config = dict(
    model='encoder-decoder audio transcriber',
    dataset='short read English sentences (LibriTTS-R)',
    train_examples=26041,
    time_shift_ms=50,
    n_mels=64,
    hop_length=160,
    input='log_mel',
    spec_augment=True,
    win_length=512,
    tokenizer='char',
    vocab_size=32,
    encoder_arch='quartznet',
    encoder_norm='batchnorm',
    encoder_activation='relu',
    encoder_channel_attention='se',
    encoder_drop_path=0.05,
    encoder_depths=[6, 6, 6],
    encoder_kernel_size=17,
    encoder_stem='single',
    encoder_widths=[128, 128, 128],
    fusion='prefix',
    decoder_width=128,
    decoder_layers=8,
    decoder_norm='layernorm',
    decoder_norm_position='pre',
    decoder_activation='geglu',
    decoder_mlp_ratio=2.67,
    decoder_head_dim=64,
    decoder_fused_qkv=True,
    decoder_bias='all',
    decoder_qk_norm=False,
    decoder_layer_scale_init=0.01,
    decoder_parallel_block=False,
    decoder_inner_norm=False,
    decoder_positions='learned',
    decoder_prefix_bidirectional=True,
    decoder_connector='mlp',
    decoder_tie_embeddings=False,
    init='kaiming_normal',
    residual_init='scaled_by_depth',
    optimizer='adamw',
    learning_rate=0.0013,
    beta1=0.8,
    beta2=0.999,
    eps=1e-08,
    l1_shrink=0.01,
    ema_decay=0.99,
    max_steps=15200,
    batch_size=256,
    epochs=149.4,
    lr_schedule='step',
    warmup_steps=1520,
    weight_decay=0.1,
)
Rows from block 2 of the audio encoder of a small encoder-decoder audio transcriber, named by matrix and row number. Rows with one number belong to one channel. Each number is 200 + 40 x the weight over its row's rms, rounded and kept within 0 to 999. All counts start at 0.
After each channel's rows are labels from the 100 clips, of 14848, where the channel reaches its highest value: "responds to" is what is common among them; "loudest band" is the band of the loudest frequency at the time of the peak. Only what is clearly more common there than usual is listed. The data: short read English sentences (LibriTTS-R).
# convs1: first pointwise conv (encoder.blocks.2.convs.1.weight, 128x128x1), inputs 64-127
# convs3: second pointwise conv (encoder.blocks.2.convs.3.weight, 128x128x1, transposed), outputs 64-127

convs1.31,195,185,197,198,184,189,200,201,207,206,172,196,198,235,191,206,210,74,197,158,198,200,195,193,206,200,177,131,243,224,211,84,145,82,150,165,233,201,145,180,219,197,104,203,140,180,203,176,195,238,212,213,206,257,185,122,238,186,299,276,181,135,248,207
convs3.31,156,199,203,232,201,193,229,233,192,173,207,190,207,235,90,201,222,192,224,173,157,200,276,183,178,159,206,191,217,200,183,190,192,212,188,147,201,201,201,159,221,192,163,198,174,212,297,191,190,256,178,196,275,132,200,199,185,123,271,322,227,201,263,180
responds to: voice: female
loudest band: 250 to 500 Hz

convs1.108,207,86,200,362,222,179,110,232,193,107,201,201,181,227,214,126,149,214,206,212,192,251,199,187,186,269,201,200,246,212,199,180,199,154,136,155,209,206,145,163,242,194,201,201,256,195,361,152,224,217,231,176,201,205,220,223,212,250,194,198,186,161,197,195
convs3.108,191,202,218,199,162,230,201,147,208,248,175,247,190,146,232,183,198,176,218,204,191,194,168,132,246,202,204,273,245,164,190,200,200,285,273,219,236,202,192,197,193,198,172,203,218,135,204,179,215,242,218,239,173,253,184,141,203,199,204,213,178,178,200,231
responds to: voice: female
loudest band: 500 to 1000 Hz

convs1.126,203,180,188,221,151,209,330,166,246,144,209,290,190,205,202,199,206,255,228,161,228,233,248,244,193,264,197,211,263,215,200,204,267,229,198,165,219,199,244,219,243,198,201,192,105,240,198,207,151,200,177,178,204,136,296,223,250,200,193,248,228,195,265,148
convs3.126,251,201,240,204,201,263,249,67,186,227,230,214,256,190,212,207,283,240,204,161,201,177,141,204,166,303,169,178,202,199,200,205,227,233,149,186,161,199,253,196,172,182,225,207,223,192,172,183,206,197,211,297,200,196,175,205,236,214,274,220,173,131,215,174
responds to: the word "to"
loudest band: 2000 to 4000 Hz

convs1.36,200,174,168,188,200,210,274,213,187,273,160,200,190,215,224,145,101,191,101,159,225,228,204,228,253,148,195,184,200,220,193,209,201,177,241,132,185,154,212,217,201,230,200,176,214,186,236,204,210,177,185,185,200,139,183,265,193,165,200,209,276,68,168,181
convs3.36,192,134,207,192,184,200,197,142,119,184,201,180,211,202,107,124,202,200,200,173,167,235,127,188,174,206,190,212,167,203,197,188,185,102,184,198,218,126,202,188,235,199,174,210,201,185,280,185,176,189,231,190,201,103,184,214,233,205,200,194,220,202,232,316
responds to: voice: female
loudest band: 1000 to 2000 Hz

convs1.62,200,169,232,220,137,202,185,230,269,125,208,223,207,202,200,228,218,183,177,195,159,202,200,212,201,195,207,202,199,170,278,152,232,188,231,201,198,201,272,187,230,136,246,203,202,215,529,206,238,237,189,200,206,199,242,203,199,208,204,138,201,200,243,183
convs3.62,199,213,234,228,200,201,207,173,285,157,213,200,206,198,223,250,162,148,196,179,202,191,198,208,263,201,235,223,278,162,200,180,235,261,215,200,200,208,191,159,180,353,161,184,199,196,202,200,218,255,149,166,210,237,205,198,215,199,237,202,203,218,249,192
responds to: the word "i"
loudest band: 500 to 1000 Hz

convs1.81,243,200,209,206,228,175,242,122,185,213,222,166,179,201,244,206,207,145,188,203,197,203,288,222,200,130,171,231,198,200,207,219,206,200,198,200,145,200,200,261,208,221,151,188,208,132,199,299,212,201,158,200,168,274,123,205,118,188,207,204,233,221,123,302
convs3.81,204,413,200,200,202,199,216,151,201,232,205,165,152,196,219,301,238,232,262,193,264,251,234,186,238,239,199,200,87,198,161,252,156,197,197,203,293,196,219,204,181,225,176,157,199,169,130,203,206,200,196,188,231,194,199,197,256,171,220,222,247,196,289,199
responds to: the word "to"
loudest band: 4000 to 8000 Hz

convs1.52,210,181,197,206,195,202,189,192,198,181,206,200,233,168,200,198,236,197,222,153,199,200,278,86,237,175,172,176,203,164,190,221,211,219,192,202,195,166,100,218,209,219,134,202,177,132,199,209,200,236,208,115,191,162,208,225,202,277,222,209,200,193,195,164
convs3.52,178,195,213,196,170,275,160,179,215,170,214,206,201,152,178,231,191,189,206,221,220,203,135,209,171,211,71,243,202,194,233,118,249,222,260,209,190,200,202,201,210,284,323,202,136,194,246,207,198,197,128,156,170,194,225,181,191,200,209,202,194,196,177,230
responds to: voice: male
loudest band: 4000 to 8000 Hz; 2000 to 4000 Hz

convs1.67,208,121,195,188,205,195,199,260,242,225,199,305,196,290,194,140,142,311,224,112,141,177,232,185,155,194,96,164,199,204,207,199,209,174,266,150,331,163,200,191,185,200,183,230,223,179,200,196,204,208,200,206,204,168,203,207,172,177,182,192,199,202,205,168
convs3.67,225,200,196,151,195,202,161,234,233,231,201,250,93,241,183,200,193,235,206,182,44,210,177,200,185,266,169,205,155,214,200,203,268,193,289,204,133,130,251,199,202,143,202,248,176,118,235,202,188,259,219,197,205,200,159,212,252,195,201,239,258,214,105,196
responds to: voice: female
loudest band: 500 to 1000 Hz; 250 to 500 Hz

convs1.61,197,237,284,207,190,185,186,196,201,250,201,156,248,189,205,204,174,142,135,210,331,227,200,234,242,203,199,157,161,149,199,187,192,204,174,174,210,206,267,167,138,201,176,206,250,173,222,193,264,200,246,230,212,222,215,197,167,200,145,153,200,199,102,184
convs3.61,199,227,215,218,113,153,229,205,181,218,296,222,200,210,220,159,162,180,245,205,137,248,202,161,200,201,201,241,215,199,247,177,212,198,226,211,162,162,287,252,224,263,164,198,199,205,230,219,201,235,227,203,230,228,109,197,161,223,204,237,200,192,166,212
responds to: voice: female
loudest band: 500 to 1000 Hz

convs1.51,196,210,183,253,183,228,212,181,200,200,209,346,171,200,184,225,200,207,220,201,210,156,188,177,221,206,252,178,212,193,247,210,239,233,201,156,102,202,184,219,200,200,200,289,178,199,187,200,249,200,278,231,105,212,336,186,199,198,155,305,185,141,171,189
convs3.51,214,202,261,201,210,145,213,200,226,202,200,72,199,121,134,232,188,157,198,145,247,212,203,143,253,150,255,196,292,175,165,245,78,191,213,197,180,266,140,194,181,162,228,207,184,81,149,190,203,205,222,262,203,209,191,170,223,243,186,141,98,201,188,222
responds to: voice: female
loudest band: 4000 to 8000 Hz

convs1.70,199,229,209,198,267,226,86,174,183,215,206,200,188,178,115,116,160,205,216,288,244,153,190,202,199,164,213,238,132,159,191,238,182,225,209,204,201,185,130,243,196,217,172,200,218,138,170,180,264,214,184,206,210,174,179,189,137,195,161,230,172,207,99,203
convs3.70,145,226,273,209,211,139,139,227,202,151,192,211,207,230,202,220,127,221,199,213,140,228,222,220,180,233,199,118,210,162,216,216,128,218,210,137,209,169,211,215,129,196,133,204,185,216,139,213,199,177,249,170,211,227,217,182,169,195,201,191,232,200,199,185
responds to: voice: male
loudest band: 250 to 500 Hz

convs1.83,291,158,199,224,205,189,199,271,195,212,186,212,216,263,148,186,225,219,187,206,72,208,252,130,205,145,144,94,222,197,205,208,202,218,209,122,221,202,197,196,200,173,200,185,202,192,157,248,221,197,201,208,187,206,212,122,257,215,200,195,212,200,197,152
convs3.83,365,198,190,188,201,199,219,159,167,178,228,152,202,184,142,207,207,260,198,196,319,189,195,225,199,127,199,213,199,167,196,192,174,191,190,219,231,225,216,219,246,240,195,52,180,202,198,187,182,159,131,172,199,229,181,230,242,294,204,205,242,94,199,205
responds to: voice: female; the word "it"
loudest band: 250 to 500 Hz

convs1.113,180,187,201,142,265,195,192,268,298,201,237,141,205,165,202,184,192,199,160,193,203,207,210,153,211,192,179,190,250,253,197,128,153,150,161,197,154,362,220,173,205,225,205,121,196,196,304,249,147,215,179,196,195,153,203,189,195,229,209,208,206,200,146,202
convs3.113,178,182,283,166,170,204,196,218,252,165,200,176,205,80,197,260,244,186,181,204,135,211,195,175,197,183,208,113,194,239,191,201,142,191,159,200,203,159,196,142,165,162,208,201,207,200,202,211,199,170,204,196,195,168,200,35,192,197,77,83,150,237,214,182
responds to: voice: female
loudest band: 500 to 1000 Hz; 250 to 500 Hz

convs1.114,245,203,156,209,181,216,221,180,200,207,199,213,187,230,155,180,219,229,200,201,183,160,221,178,158,215,330,270,230,188,196,172,200,223,237,143,251,161,195,200,280,204,194,207,151,210,213,212,201,190,163,196,201,214,201,219,191,209,198,206,207,265,167,214
convs3.114,253,213,264,152,200,104,253,207,140,160,256,167,221,182,175,212,224,202,189,193,233,204,260,202,244,167,150,186,154,203,183,200,175,148,102,156,286,202,184,189,146,202,197,132,214,211,249,133,189,199,217,165,212,140,208,199,179,235,189,200,223,163,203,176
responds to: voice: female
loudest band: 250 to 500 Hz

convs1.25,212,224,191,212,173,125,222,155,200,178,203,213,202,213,119,222,143,224,206,251,198,162,226,210,244,215,206,233,207,213,103,106,195,250,218,174,210,225,199,198,224,192,201,230,231,198,248,193,258,148,332,206,199,200,248,233,184,197,251,60,201,227,213,202
convs3.25,198,224,222,207,169,246,206,108,200,182,272,177,216,202,201,212,250,195,200,170,175,231,176,226,202,218,233,272,191,155,200,66,199,213,208,256,133,175,197,201,201,146,198,90,200,174,287,207,119,203,200,200,159,221,170,170,219,239,200,202,200,201,170,204
responds to: voice: male
loudest band: 250 to 500 Hz

convs1.88,201,241,199,121,251,186,240,245,206,200,156,194,204,260,39,241,211,168,200,208,191,200,207,95,210,260,164,201,142,116,193,231,171,234,190,183,149,180,196,200,232,208,174,162,254,199,190,181,296,198,213,168,302,211,189,132,196,175,208,143,205,180,301,160
convs3.88,107,201,182,194,190,254,195,168,202,252,216,193,213,184,217,238,193,95,194,197,170,211,198,273,125,266,200,245,199,114,194,197,164,226,223,182,217,152,207,209,204,172,202,159,197,139,210,214,193,200,224,176,194,168,154,204,187,154,109,192,208,249,148,252
responds to: voice: male
loudest band: 250 to 500 Hz

convs1.85,146,198,188,160,160,56,201,246,202,230,202,192,230,228,200,193,202,201,187,200,41,176,114,193,199,205,211,199,205,200,298,211,173,181,192,198,202,238,198,161,200,179,238,210,175,176,200,224,198,290,228,389,208,169,176,203,215,171,199,207,186,193,215,202
convs3.85,200,194,186,184,142,312,215,189,176,187,174,200,220,201,216,187,319,216,200,246,206,200,121,213,244,217,207,215,200,188,118,199,250,200,201,219,193,218,117,257,209,201,313,171,174,183,166,198,177,202,180,156,239,208,277,203,177,302,140,204,206,192,258,199
responds to: voice: female
loudest band: 500 to 1000 Hz; 1000 to 2000 Hz

convs1.91,171,194,197,200,79,212,201,268,200,222,172,176,237,208,195,163,191,203,230,113,177,273,189,148,135,182,219,234,200,315,174,79,206,212,210,189,203,199,190,184,262,200,199,203,78,282,213,234,219,223,182,202,202,201,203,192,209,196,215,198,206,199,175,163
convs3.91,193,209,192,192,191,183,105,182,258,205,200,189,172,201,185,199,219,177,237,156,199,226,233,230,199,154,127,202,200,186,159,139,140,161,200,179,179,227,271,213,203,220,168,200,165,168,201,168,173,221,287,202,200,199,205,263,286,180,123,197,204,196,132,124
responds to: voice: female
loudest band: 4000 to 8000 Hz

convs1.99,206,246,203,139,194,193,157,204,258,229,211,148,264,203,215,224,199,209,260,187,248,168,141,228,150,199,292,262,227,230,200,197,159,159,212,242,240,181,269,166,164,189,197,193,198,184,300,232,197,200,153,145,103,179,89,198,178,212,153,289,229,191,205,191
convs3.99,190,190,201,184,182,258,276,262,196,198,227,198,201,207,226,126,241,208,319,202,202,227,251,209,243,207,209,204,163,214,229,173,198,219,200,108,243,198,180,189,197,199,305,143,159,206,207,200,193,233,182,128,202,261,174,194,92,158,226,184,210,256,227,107
responds to: voice: male
loudest band: 250 to 500 Hz