config = dict(
    encoder_arch='quartznet',
    model='encoder-decoder audio transcriber',
    dataset='short read English sentences (LibriTTS-R)',
    train_examples=26041,
    time_shift_ms=50,
    n_mels=64,
    hop_length=160,
    input='log_mel',
    spec_augment=True,
    win_length=512,
    tokenizer='char',
    vocab_size=32,
    encoder_norm='batchnorm',
    encoder_activation='relu',
    encoder_channel_attention='se',
    encoder_drop_path=0.05,
    encoder_depths=[6, 6, 6],
    encoder_kernel_size=17,
    encoder_stem='single',
    encoder_widths=[128, 128, 128],
    fusion='prefix',
    decoder_width=128,
    decoder_layers=8,
    decoder_norm='layernorm',
    decoder_norm_position='pre',
    decoder_activation='geglu',
    decoder_mlp_ratio=2.67,
    decoder_head_dim=64,
    decoder_fused_qkv=True,
    decoder_bias='all',
    decoder_qk_norm=False,
    decoder_layer_scale_init=0.01,
    decoder_parallel_block=False,
    decoder_inner_norm=False,
    decoder_positions='learned',
    decoder_prefix_bidirectional=True,
    decoder_connector='mlp',
    decoder_tie_embeddings=False,
    init='kaiming_normal',
    residual_init='scaled_by_depth',
    optimizer='adamw',
    lr=0.0013,
    beta1=0.8,
    beta2=0.999,
    eps=1e-08,
    l1_shrink=0.01,
    ema_decay=0.99,
    steps=15200,
    batch_size=256,
    epochs=149.4,
    lr_schedule='step',
    warmup_steps=1520,
    weight_decay=0.1,
)
Rows from block 5 of the text decoder, named by matrix and row number. Rows with one number belong to one attention dimension. Each number is 128 + 32 x the weight over its row's rms, rounded and kept within 0 to 255. All counts start at 0. Numbers have three digits each. After the name is the row's rms in percent of the matrix's.
# q: attention query, key and value (stacked) (decoder.blocks.5.attn.qkv.weight, 384x128, the q third), inputs 64-127
# k: attention query, key and value (stacked) (decoder.blocks.5.attn.qkv.weight, 384x128, the k third), inputs 64-127
q.43 097:175112129095114154122129131169123078126129151202122132141078110128128127124125129128048121127177069130130115121175122091158168128129116155102120169115127117137126125133135131135083233113130116
q.44 087:105093128218116134119136164130164127129123127095115139084115130123216102163142127129128122133137112137133096123106128127195105173123133144190128124128056137078104072119141119130140149138126139
q.45 100:131137219063148190089142096135128218130123146142125142131126104086111076086187130127144155106143130106128152161079148104132135128127018147123127133122168126110128118133124151113179131104125122
q.46 092:173189138132090173121086100219081122195131123159135116144114076110124135122145132181135085134150192092122130121122100079071133141113064128129129129216071123129183109181155134098128151082109069
q.47 088:124074201124121116129140126104109123058113119075225090128129127157105121129125135119129118174144098141130127134127135111128128126150121140127123128127087129108134104146125127121123132210113045
q.48 099:124128127172087125175130210128141171124121177112181146096126032140054122128086139128114190097130124126109116128095115136126128149128117118164159136150138106127181128163121126125168078089118136
q.49 110:136165146131081092128127130206120127125116113123127120081127128105127123102148128197101128112139135128109103180120133000190153127166120199145102125044130114125121073128163159162123128130158129
q.50 102:128111124160125127119111164141128134038107107074094139127159125183213082077146131080073162147128124155177111166065086138170146117206134135118129059128128118120119126086120138182054101131125171
q.51 100:166128133110076017128116212103115113131118152128128214150199134020128137113139091195090121162138128130093114150135128107152133114189105084110130104199119162114119166135143136128061126101125088
q.52 099:130143130129206128146128135172124127127145147128099128119095022150120119161085152128121157126159131040138183151080129127128079165148126137129130123000122096118177134173127145076129093106133202
q.53 099:120126094067134123129098126138070127083091120092130049165101239082148162128128107120115173115123104159159055119117152120128121129160132160131119178137088124123124118127166105167184210150127129
q.54 094:121138119188128077153140131192120149143139157126046127083116099146088094135127174108102189126139160132120088105124128125109163111149128064129172132185168104093122167141128127128103103146127184
q.55 103:111120086128087174041136138135140147117139093099077127112099095130130097132077128073128106128181128131227115191128071137089130119127128141128125118113142160130110187138109065128091205255128153
q.56 096:121140154135127126154133130130126152121135129071075095149089110053128135197128133143112129118128151169053144135163085133156133085089133188166104101176134126138153126111131135129113139083127068
q.57 098:138135118132159126128134141114127143113135096129130049091153137152133176154041133086249105159154160189126126120125128129094211128114127164120190130150139075160147145096059128121128172137116130
q.58 100:132194145115101132094149162104137124129098128105101097153096126117111045135139144122134129124193110151122122151044128124167149123128128117164122132186129092126079133103134153124115220024100124
q.59 114:129127144130128147091079079144128178115134058126132121139128131118156177080113112127130205131104146113179096201127128198128048136126169142081132145128103128128127118180161129113102126130200175
q.60 106:128128127066053125111120099111103114150091128115135125129069178067178130125160128182130128127128118131127057101134130123133129122162091129080141101134100228127126147128160126211086155164127039
q.61 098:135151112073126129110137128130113161131108099133128041129181118157127113194123130139123126219183133139130126128137130117107209128089129130076085122062144090143068112077126128126124128092124120
q.62 098:082092078133130123076149126117137130159135123121131067108127131146115123137100124048126125167149139138129114158128158096100134121127123134131128054255125120186109199134098128109126154131133160
q.63 105:071158130020088129169129132113047128127154130125130128198107073090107123177126128126129131123068123105123185138166134127125128093121099150160131177128129129009142156165113140100223101092130116
q.64 099:129235093125141090110118121063134151147108075127151088127157136124130130100120132129066168118126083124064129145114152072191181136196179116123105116106138148126106096039207179100126114073129095
q.65 096:118170111125083172128131196113116142127167143116127127182149127115125140134133128073151181127125160123126191139128131128103152132033198178126195141124165112109211130122132130077159077133129165
q.66 100:128117173056146166129122078196134134111176123131166127115138051149129101131128148144112120087114079124131147043085097170130113126061114145182102144126126124110193133181116151161118171174125121
q.67 096:134102156144147137129130107172176114130089165126079088090161128134147102076025138026175104115123099126126169105182111137163239125122128139095137129076063127152147113138120126140125123096154143
q.68 089:090121194169159152131111129078128164104115162140104125114165064119128091128107123073128107128201130133120127155131129157226060136128211140126156214018150101119200125140153144139157141073123128
q.69 094:125065132065128204120136057127122121173126107138065113122112125100128126116121188106145159138124122102093093129107138126133176067130109144130161099196129094144060147090141111092132126125128129
q.70 112:116113139121148080124128144145107048112132100128158123077127148166128167083098093131134216125122133106128112126139198147208110068127101127100096122128113124128217136128132138118127059171106127
q.71 091:128136123125059109127160137106122131119195145102128140141109134177097111143055174128138086123182097057127130120125134153094117194051129128174143137198134127090133189122141119127192126130138158
q.72 100:132156117127125131159161172123160063070167128093188090153130148206084114124104128163142084142101111136124112175076057115069168123127064090183169201114094121102188100033077049132132133140121143
q.73 104:125159132127131110123153056011102141120133102094150129095134100131122094108185182190145142118113128131177145142154091127128129114128133187124128123136128113130146135128114165129131132067193136
q.74 109:141127143133155138129124128132245131111185122133112115127139119141113087130128128109133128125124127135221146208160120126127084150131127145129134201143123115098047158194092147128154130221130099
q.75 091:112100122141131173112127126118095094130101083146054122132126194135086133119129086100099134127142119100110099157129137127128090121129255122139080125108129173088155157144094138143139119135140133
q.76 100:027141113139183134131055134140109122109164117102115107148122117124127043187128164128160182133118128126142135155153127136136128093188133157119108158131067067109133136099129107141142128116125119
q.77 114:161123128142129095102136153127148092146155065097127128126123154135133127119139138189124109154139111098126112091163134106132116147094076123151139084165121151126128081122118112128126133250190125
q.78 099:120131119128128151134116139127159134171128110130104161227130167215116138130145128127127195138086132128097117133127127128122123077095114127126179132142065128113129167123139116106131052012130190
q.79 101:160129178086102133131127235175095145124098140162135139127214128062108128191137121098108133125131129131131163115132160113126053123160130172120125180178142127010137092106118087120153098172129087
q.80 092:095077132108045127146165124127117135127133151117126143114119078197135133143129123133178133123080027123161138176139129125110125118168129117080112122090106126132032114134131050123176099123122148
q.81 110:132116163146128102111035158128157138141137124085108105105147146119149127129127125171134117128149165119140197123172138123136180126132130135111159114132118137127093145040144111163090130128144128
q.82 103:155090128132087131069127131091123132064145139074132117160097206105117137037136128091134131128137139116129197074234123135128134119091134172129137116129086190109130155130114202143128111170136137
q.83 106:125128114167128075127059149105150133137158151102099139128139179169130128097095112129062133121121207119131126119122059128222033123093125210131128131128110165122130130152089135134132079160122162
q.84 101:097102118128128197077087121118116125155104127122126157094127169099208108129191123163054128133128125157131134101144098134215133042123121124179129053154126197112098125128119159209054143147132082
k.43 102:127055137129127128121128115138112133119109128139164167184152190130097110126110131127119143129128126127098129161125194100223128120128089162137139109142107140103152124124127147127057132141120130
k.44 085:015124180151129126134129056148084121174128128130128126100155093120206122141218128131090033121168133224128090088137149128128128127137040132133128125132127130139128129199133106131127204093127137
k.45 096:129128103127128142140228166104156174125128136129099139128132175107128094110119128123127221124126125075153158156111121124131116129148130120125147149128128128127123138067198151132138117135136203
k.46 096:131073128022128120177127160118118062128115123127105130128170128085103059127078122108134185190120129128098153183134127135137131123124112124121129132240171147098129124160161132129165150119074190
k.47 089:077135122153133128128117119140128116128128139162164051127082096128198121130120156074108128131109095130127117084109146050128134131134159161128178130127129122095127135003125203156087007100086106
k.48 097:128131152124128128127126183137190130087110129129128107133061128076130127131128174103112088093105131109131156123129085122137089220167118106137137193127075126140147202173121112104154128089062131
k.49 103:135125126125078087136189146127077127119128128111128126060086140128129084050116143116126136128126127093086162142102240122128181128238128151128128103015128134097125127126180128120079138129128126
k.50 109:109130128173142128060121130128100108171178183135123127110144121099250136140194141087173034079111113076128085117134118144130208131217128099128125125106128130104127118090124091150119133135094108
k.51 102:189131137123128090225055135152121123113127135123161129092061218149126129128000151156175123091106128111130127229126173089136159124154127126094128101186161175129128104108124125133133184125122124
k.52 098:126120126131128127089130152129120087119126111128164107126149128094109128148133130103133144128103145123124189106141128127127122128127137128138128221000119128139158147128135109081173128082046127
k.53 101:207093073101112104130124137127132129127146139130129134054163138165186075056153121129071128116143132116000003122121128124121128135128183203135129071128139137106099090129129134118108158170127111
k.54 090:180139070093120131127114174127138160114129128100129131134092132127143128114125128098142128127072128044084130111165157130128111153153223134119129127161112168128191128143064121128189144127121063
k.55 100:115190071134127184091137097088049106158137086127090134190222133082130133115102133102092096111110126109148118139111128128137093050188132195112146133128071104103184128128141158127127129129047124
k.56 100:127188138150049030147113083037158132128185209107100128210135153151113038128089128173118128116127095165101124129145138093146131118095133160165126069189108133110127119144132106128154057151130134
k.57 096:131140070090120128114106113109125142115121130174184104217150090141115127133139210133130198223089127132123131127125103149083130136121129063151134096128114038122111133113096120127182146129121114
k.58 102:116128120128128127132125143133147148128140132080179191192175129128127089111012178116090104127119067112131126134103126115163126113134119127127160172189092130048062128134133126105126176123098131
k.59 117:138129135105113117156174141134114129144131116188088125088126133122089120133153113135195146056153129065111085122127128135128171131112087125131140159131126131140127182133176103123145121136127129
k.60 097:101128160089169128142083128166092078106125128125109157128066138130128135110151094155125127132129138129084000140197171130160172128128092137126132002127128147127114101128110128200042140144138114
k.61 096:128129038125111130000134156159131129125142090116114127128178127129096098119061129166127188132139113133167216161077150134117148137113150131118098130032133127109121106078131130131128115128123193
k.62 103:158121091129068117128107140126128128119075123173163148218128130099134131055127128118130128139127126131132092127123130142130108121126116127128169118255127136124128118129145129132128197127107126
k.63 097:144125126131125126142097114129240122063185168113095087123126107075099134129129125153054127177158136160129120140112127075128080101101132132128132173129172108132130133127128131128132089029185128
k.64 097:145102087115128137053114133139115131137159101127076141118076153160119139139166092128132149149053129149140092134110127243126140101123097084093098123070108076116097127116107186132156094126199128
k.65 093:086197113194140114128069111120135128158138130122115110135096115121118163134152153128127132127184076095211131136127094146108119066128089087134084141154128061133134212164153128011128129134125137
k.66 100:171129169111198110141098136074159143141152123119086159119130176135158110146102182182128089125128125154120143127030067110137066133235149145157098132123173125126141139088128121132126116146021131
k.67 091:134150123093150127127121137118113161080156094128140126133117125139136116145178140147101137105165191062125213255130069131124130165151135125184185126112204140126118163086141089077113197180127128
k.68 088:165116125132117128153179130132124178133180144179167124179128122147050123130129135127108131121192096121115154099127128072104144121129168137083098190055133125103114186155128125043156128163135169
k.69 100:161127115116119121115160126105116205123128122125128131130124129122128093120121127131109128139130154134135127166126118119191127131150167128105210124231032148113137139128130129117075104206121137
k.70 108:141087136131128087184084128126117085095097157161126168035113088129216133088188123131181105134132127121119155111099123123120155131117085133133127132127104128150097114114176128126106178130156108
k.71 089:121131128129106147173126128141113127230053143147137169138135132106056135097089111130111109127150166128139136128095131130090087150128101118057145124255124127137127134137146150068146134087132155
k.72 110:148128130145127139157121136128129140179117133078052126081128122144121245191072125128133117101245144115090143133179190132164177181113130189118123125128133129176140118130177102075188087111147153
k.73 104:133128161068116188103128124160114077122133136156121244202115127169128089066098133137132019123113126126142123128140142135128167113109076134131103150132094102150131119164130141126113114128069124
k.74 107:077127149121138051153133134081119122128148150117172122156169124131190153186118119128127181098142121123173133118202063112098131125140155212094129109143124099090144137126120168128142102109095144
k.75 090:122123133153045011160132126183156142129113168153129161127131131118106134098109145129119141149155059154163117134069130090106196122121122192083136136106156116124078146119165128127126188128212128
k.76 106:128146128082119077116144133131130135158127128192139164148151147121070219128130060165112161176130124050119168062131114055186138136103173136164214127146135117074180111130116167095151083175131075
k.77 103:100074157132134129132089099137097123134131147127117150080124116179141141128131144137131083144166143163196090126155103148129118156129077153116099062162097171163117119144136145171076139139128130
k.78 099:078090134133112133128117163150253120088131196144116125128138098116120160110152145121184078132141150091127126177063126175107128122093128123128174134130129117166128100184134151125104122135157162
k.79 099:074125128136135127128193122064115067134137232139118108118128206118120196158126128127102167091126077176133081128187128128163138105120145131130114127172122143116152167209140187127143153167101150
k.80 096:102188108123125139117166236129156145067126104121119207126216127133118176121129127159132027074088153140107158139111065129119075175087115122127128232107151194129154131106136130158138120105128052
k.81 101:055157159129129120126159120150106109141120157135166154189162120126107189105123134126154134160128125128126035124194172087131135127149136142141143127128113126119141129139122115083077129142169140
k.82 096:114132126127120130124128131135136158208103121222123089139134160118190138127150116147131131154128099125122128135086129142106122141136074074145171129122154039142126088067221111133125208154185128
k.83 103:127131126147093138154090131130132068147254152197138128142154091102132128130128114127155079163116115095246126114126127142059129087126129179138117113121088123131149115096142121140172173156149129
k.84 106:147143127152108128076190078128131127129123085157128127203133194119141116095130136126130081188103109128131029121128179117110156160132128124131133084094145209157116129117128128212092145136128126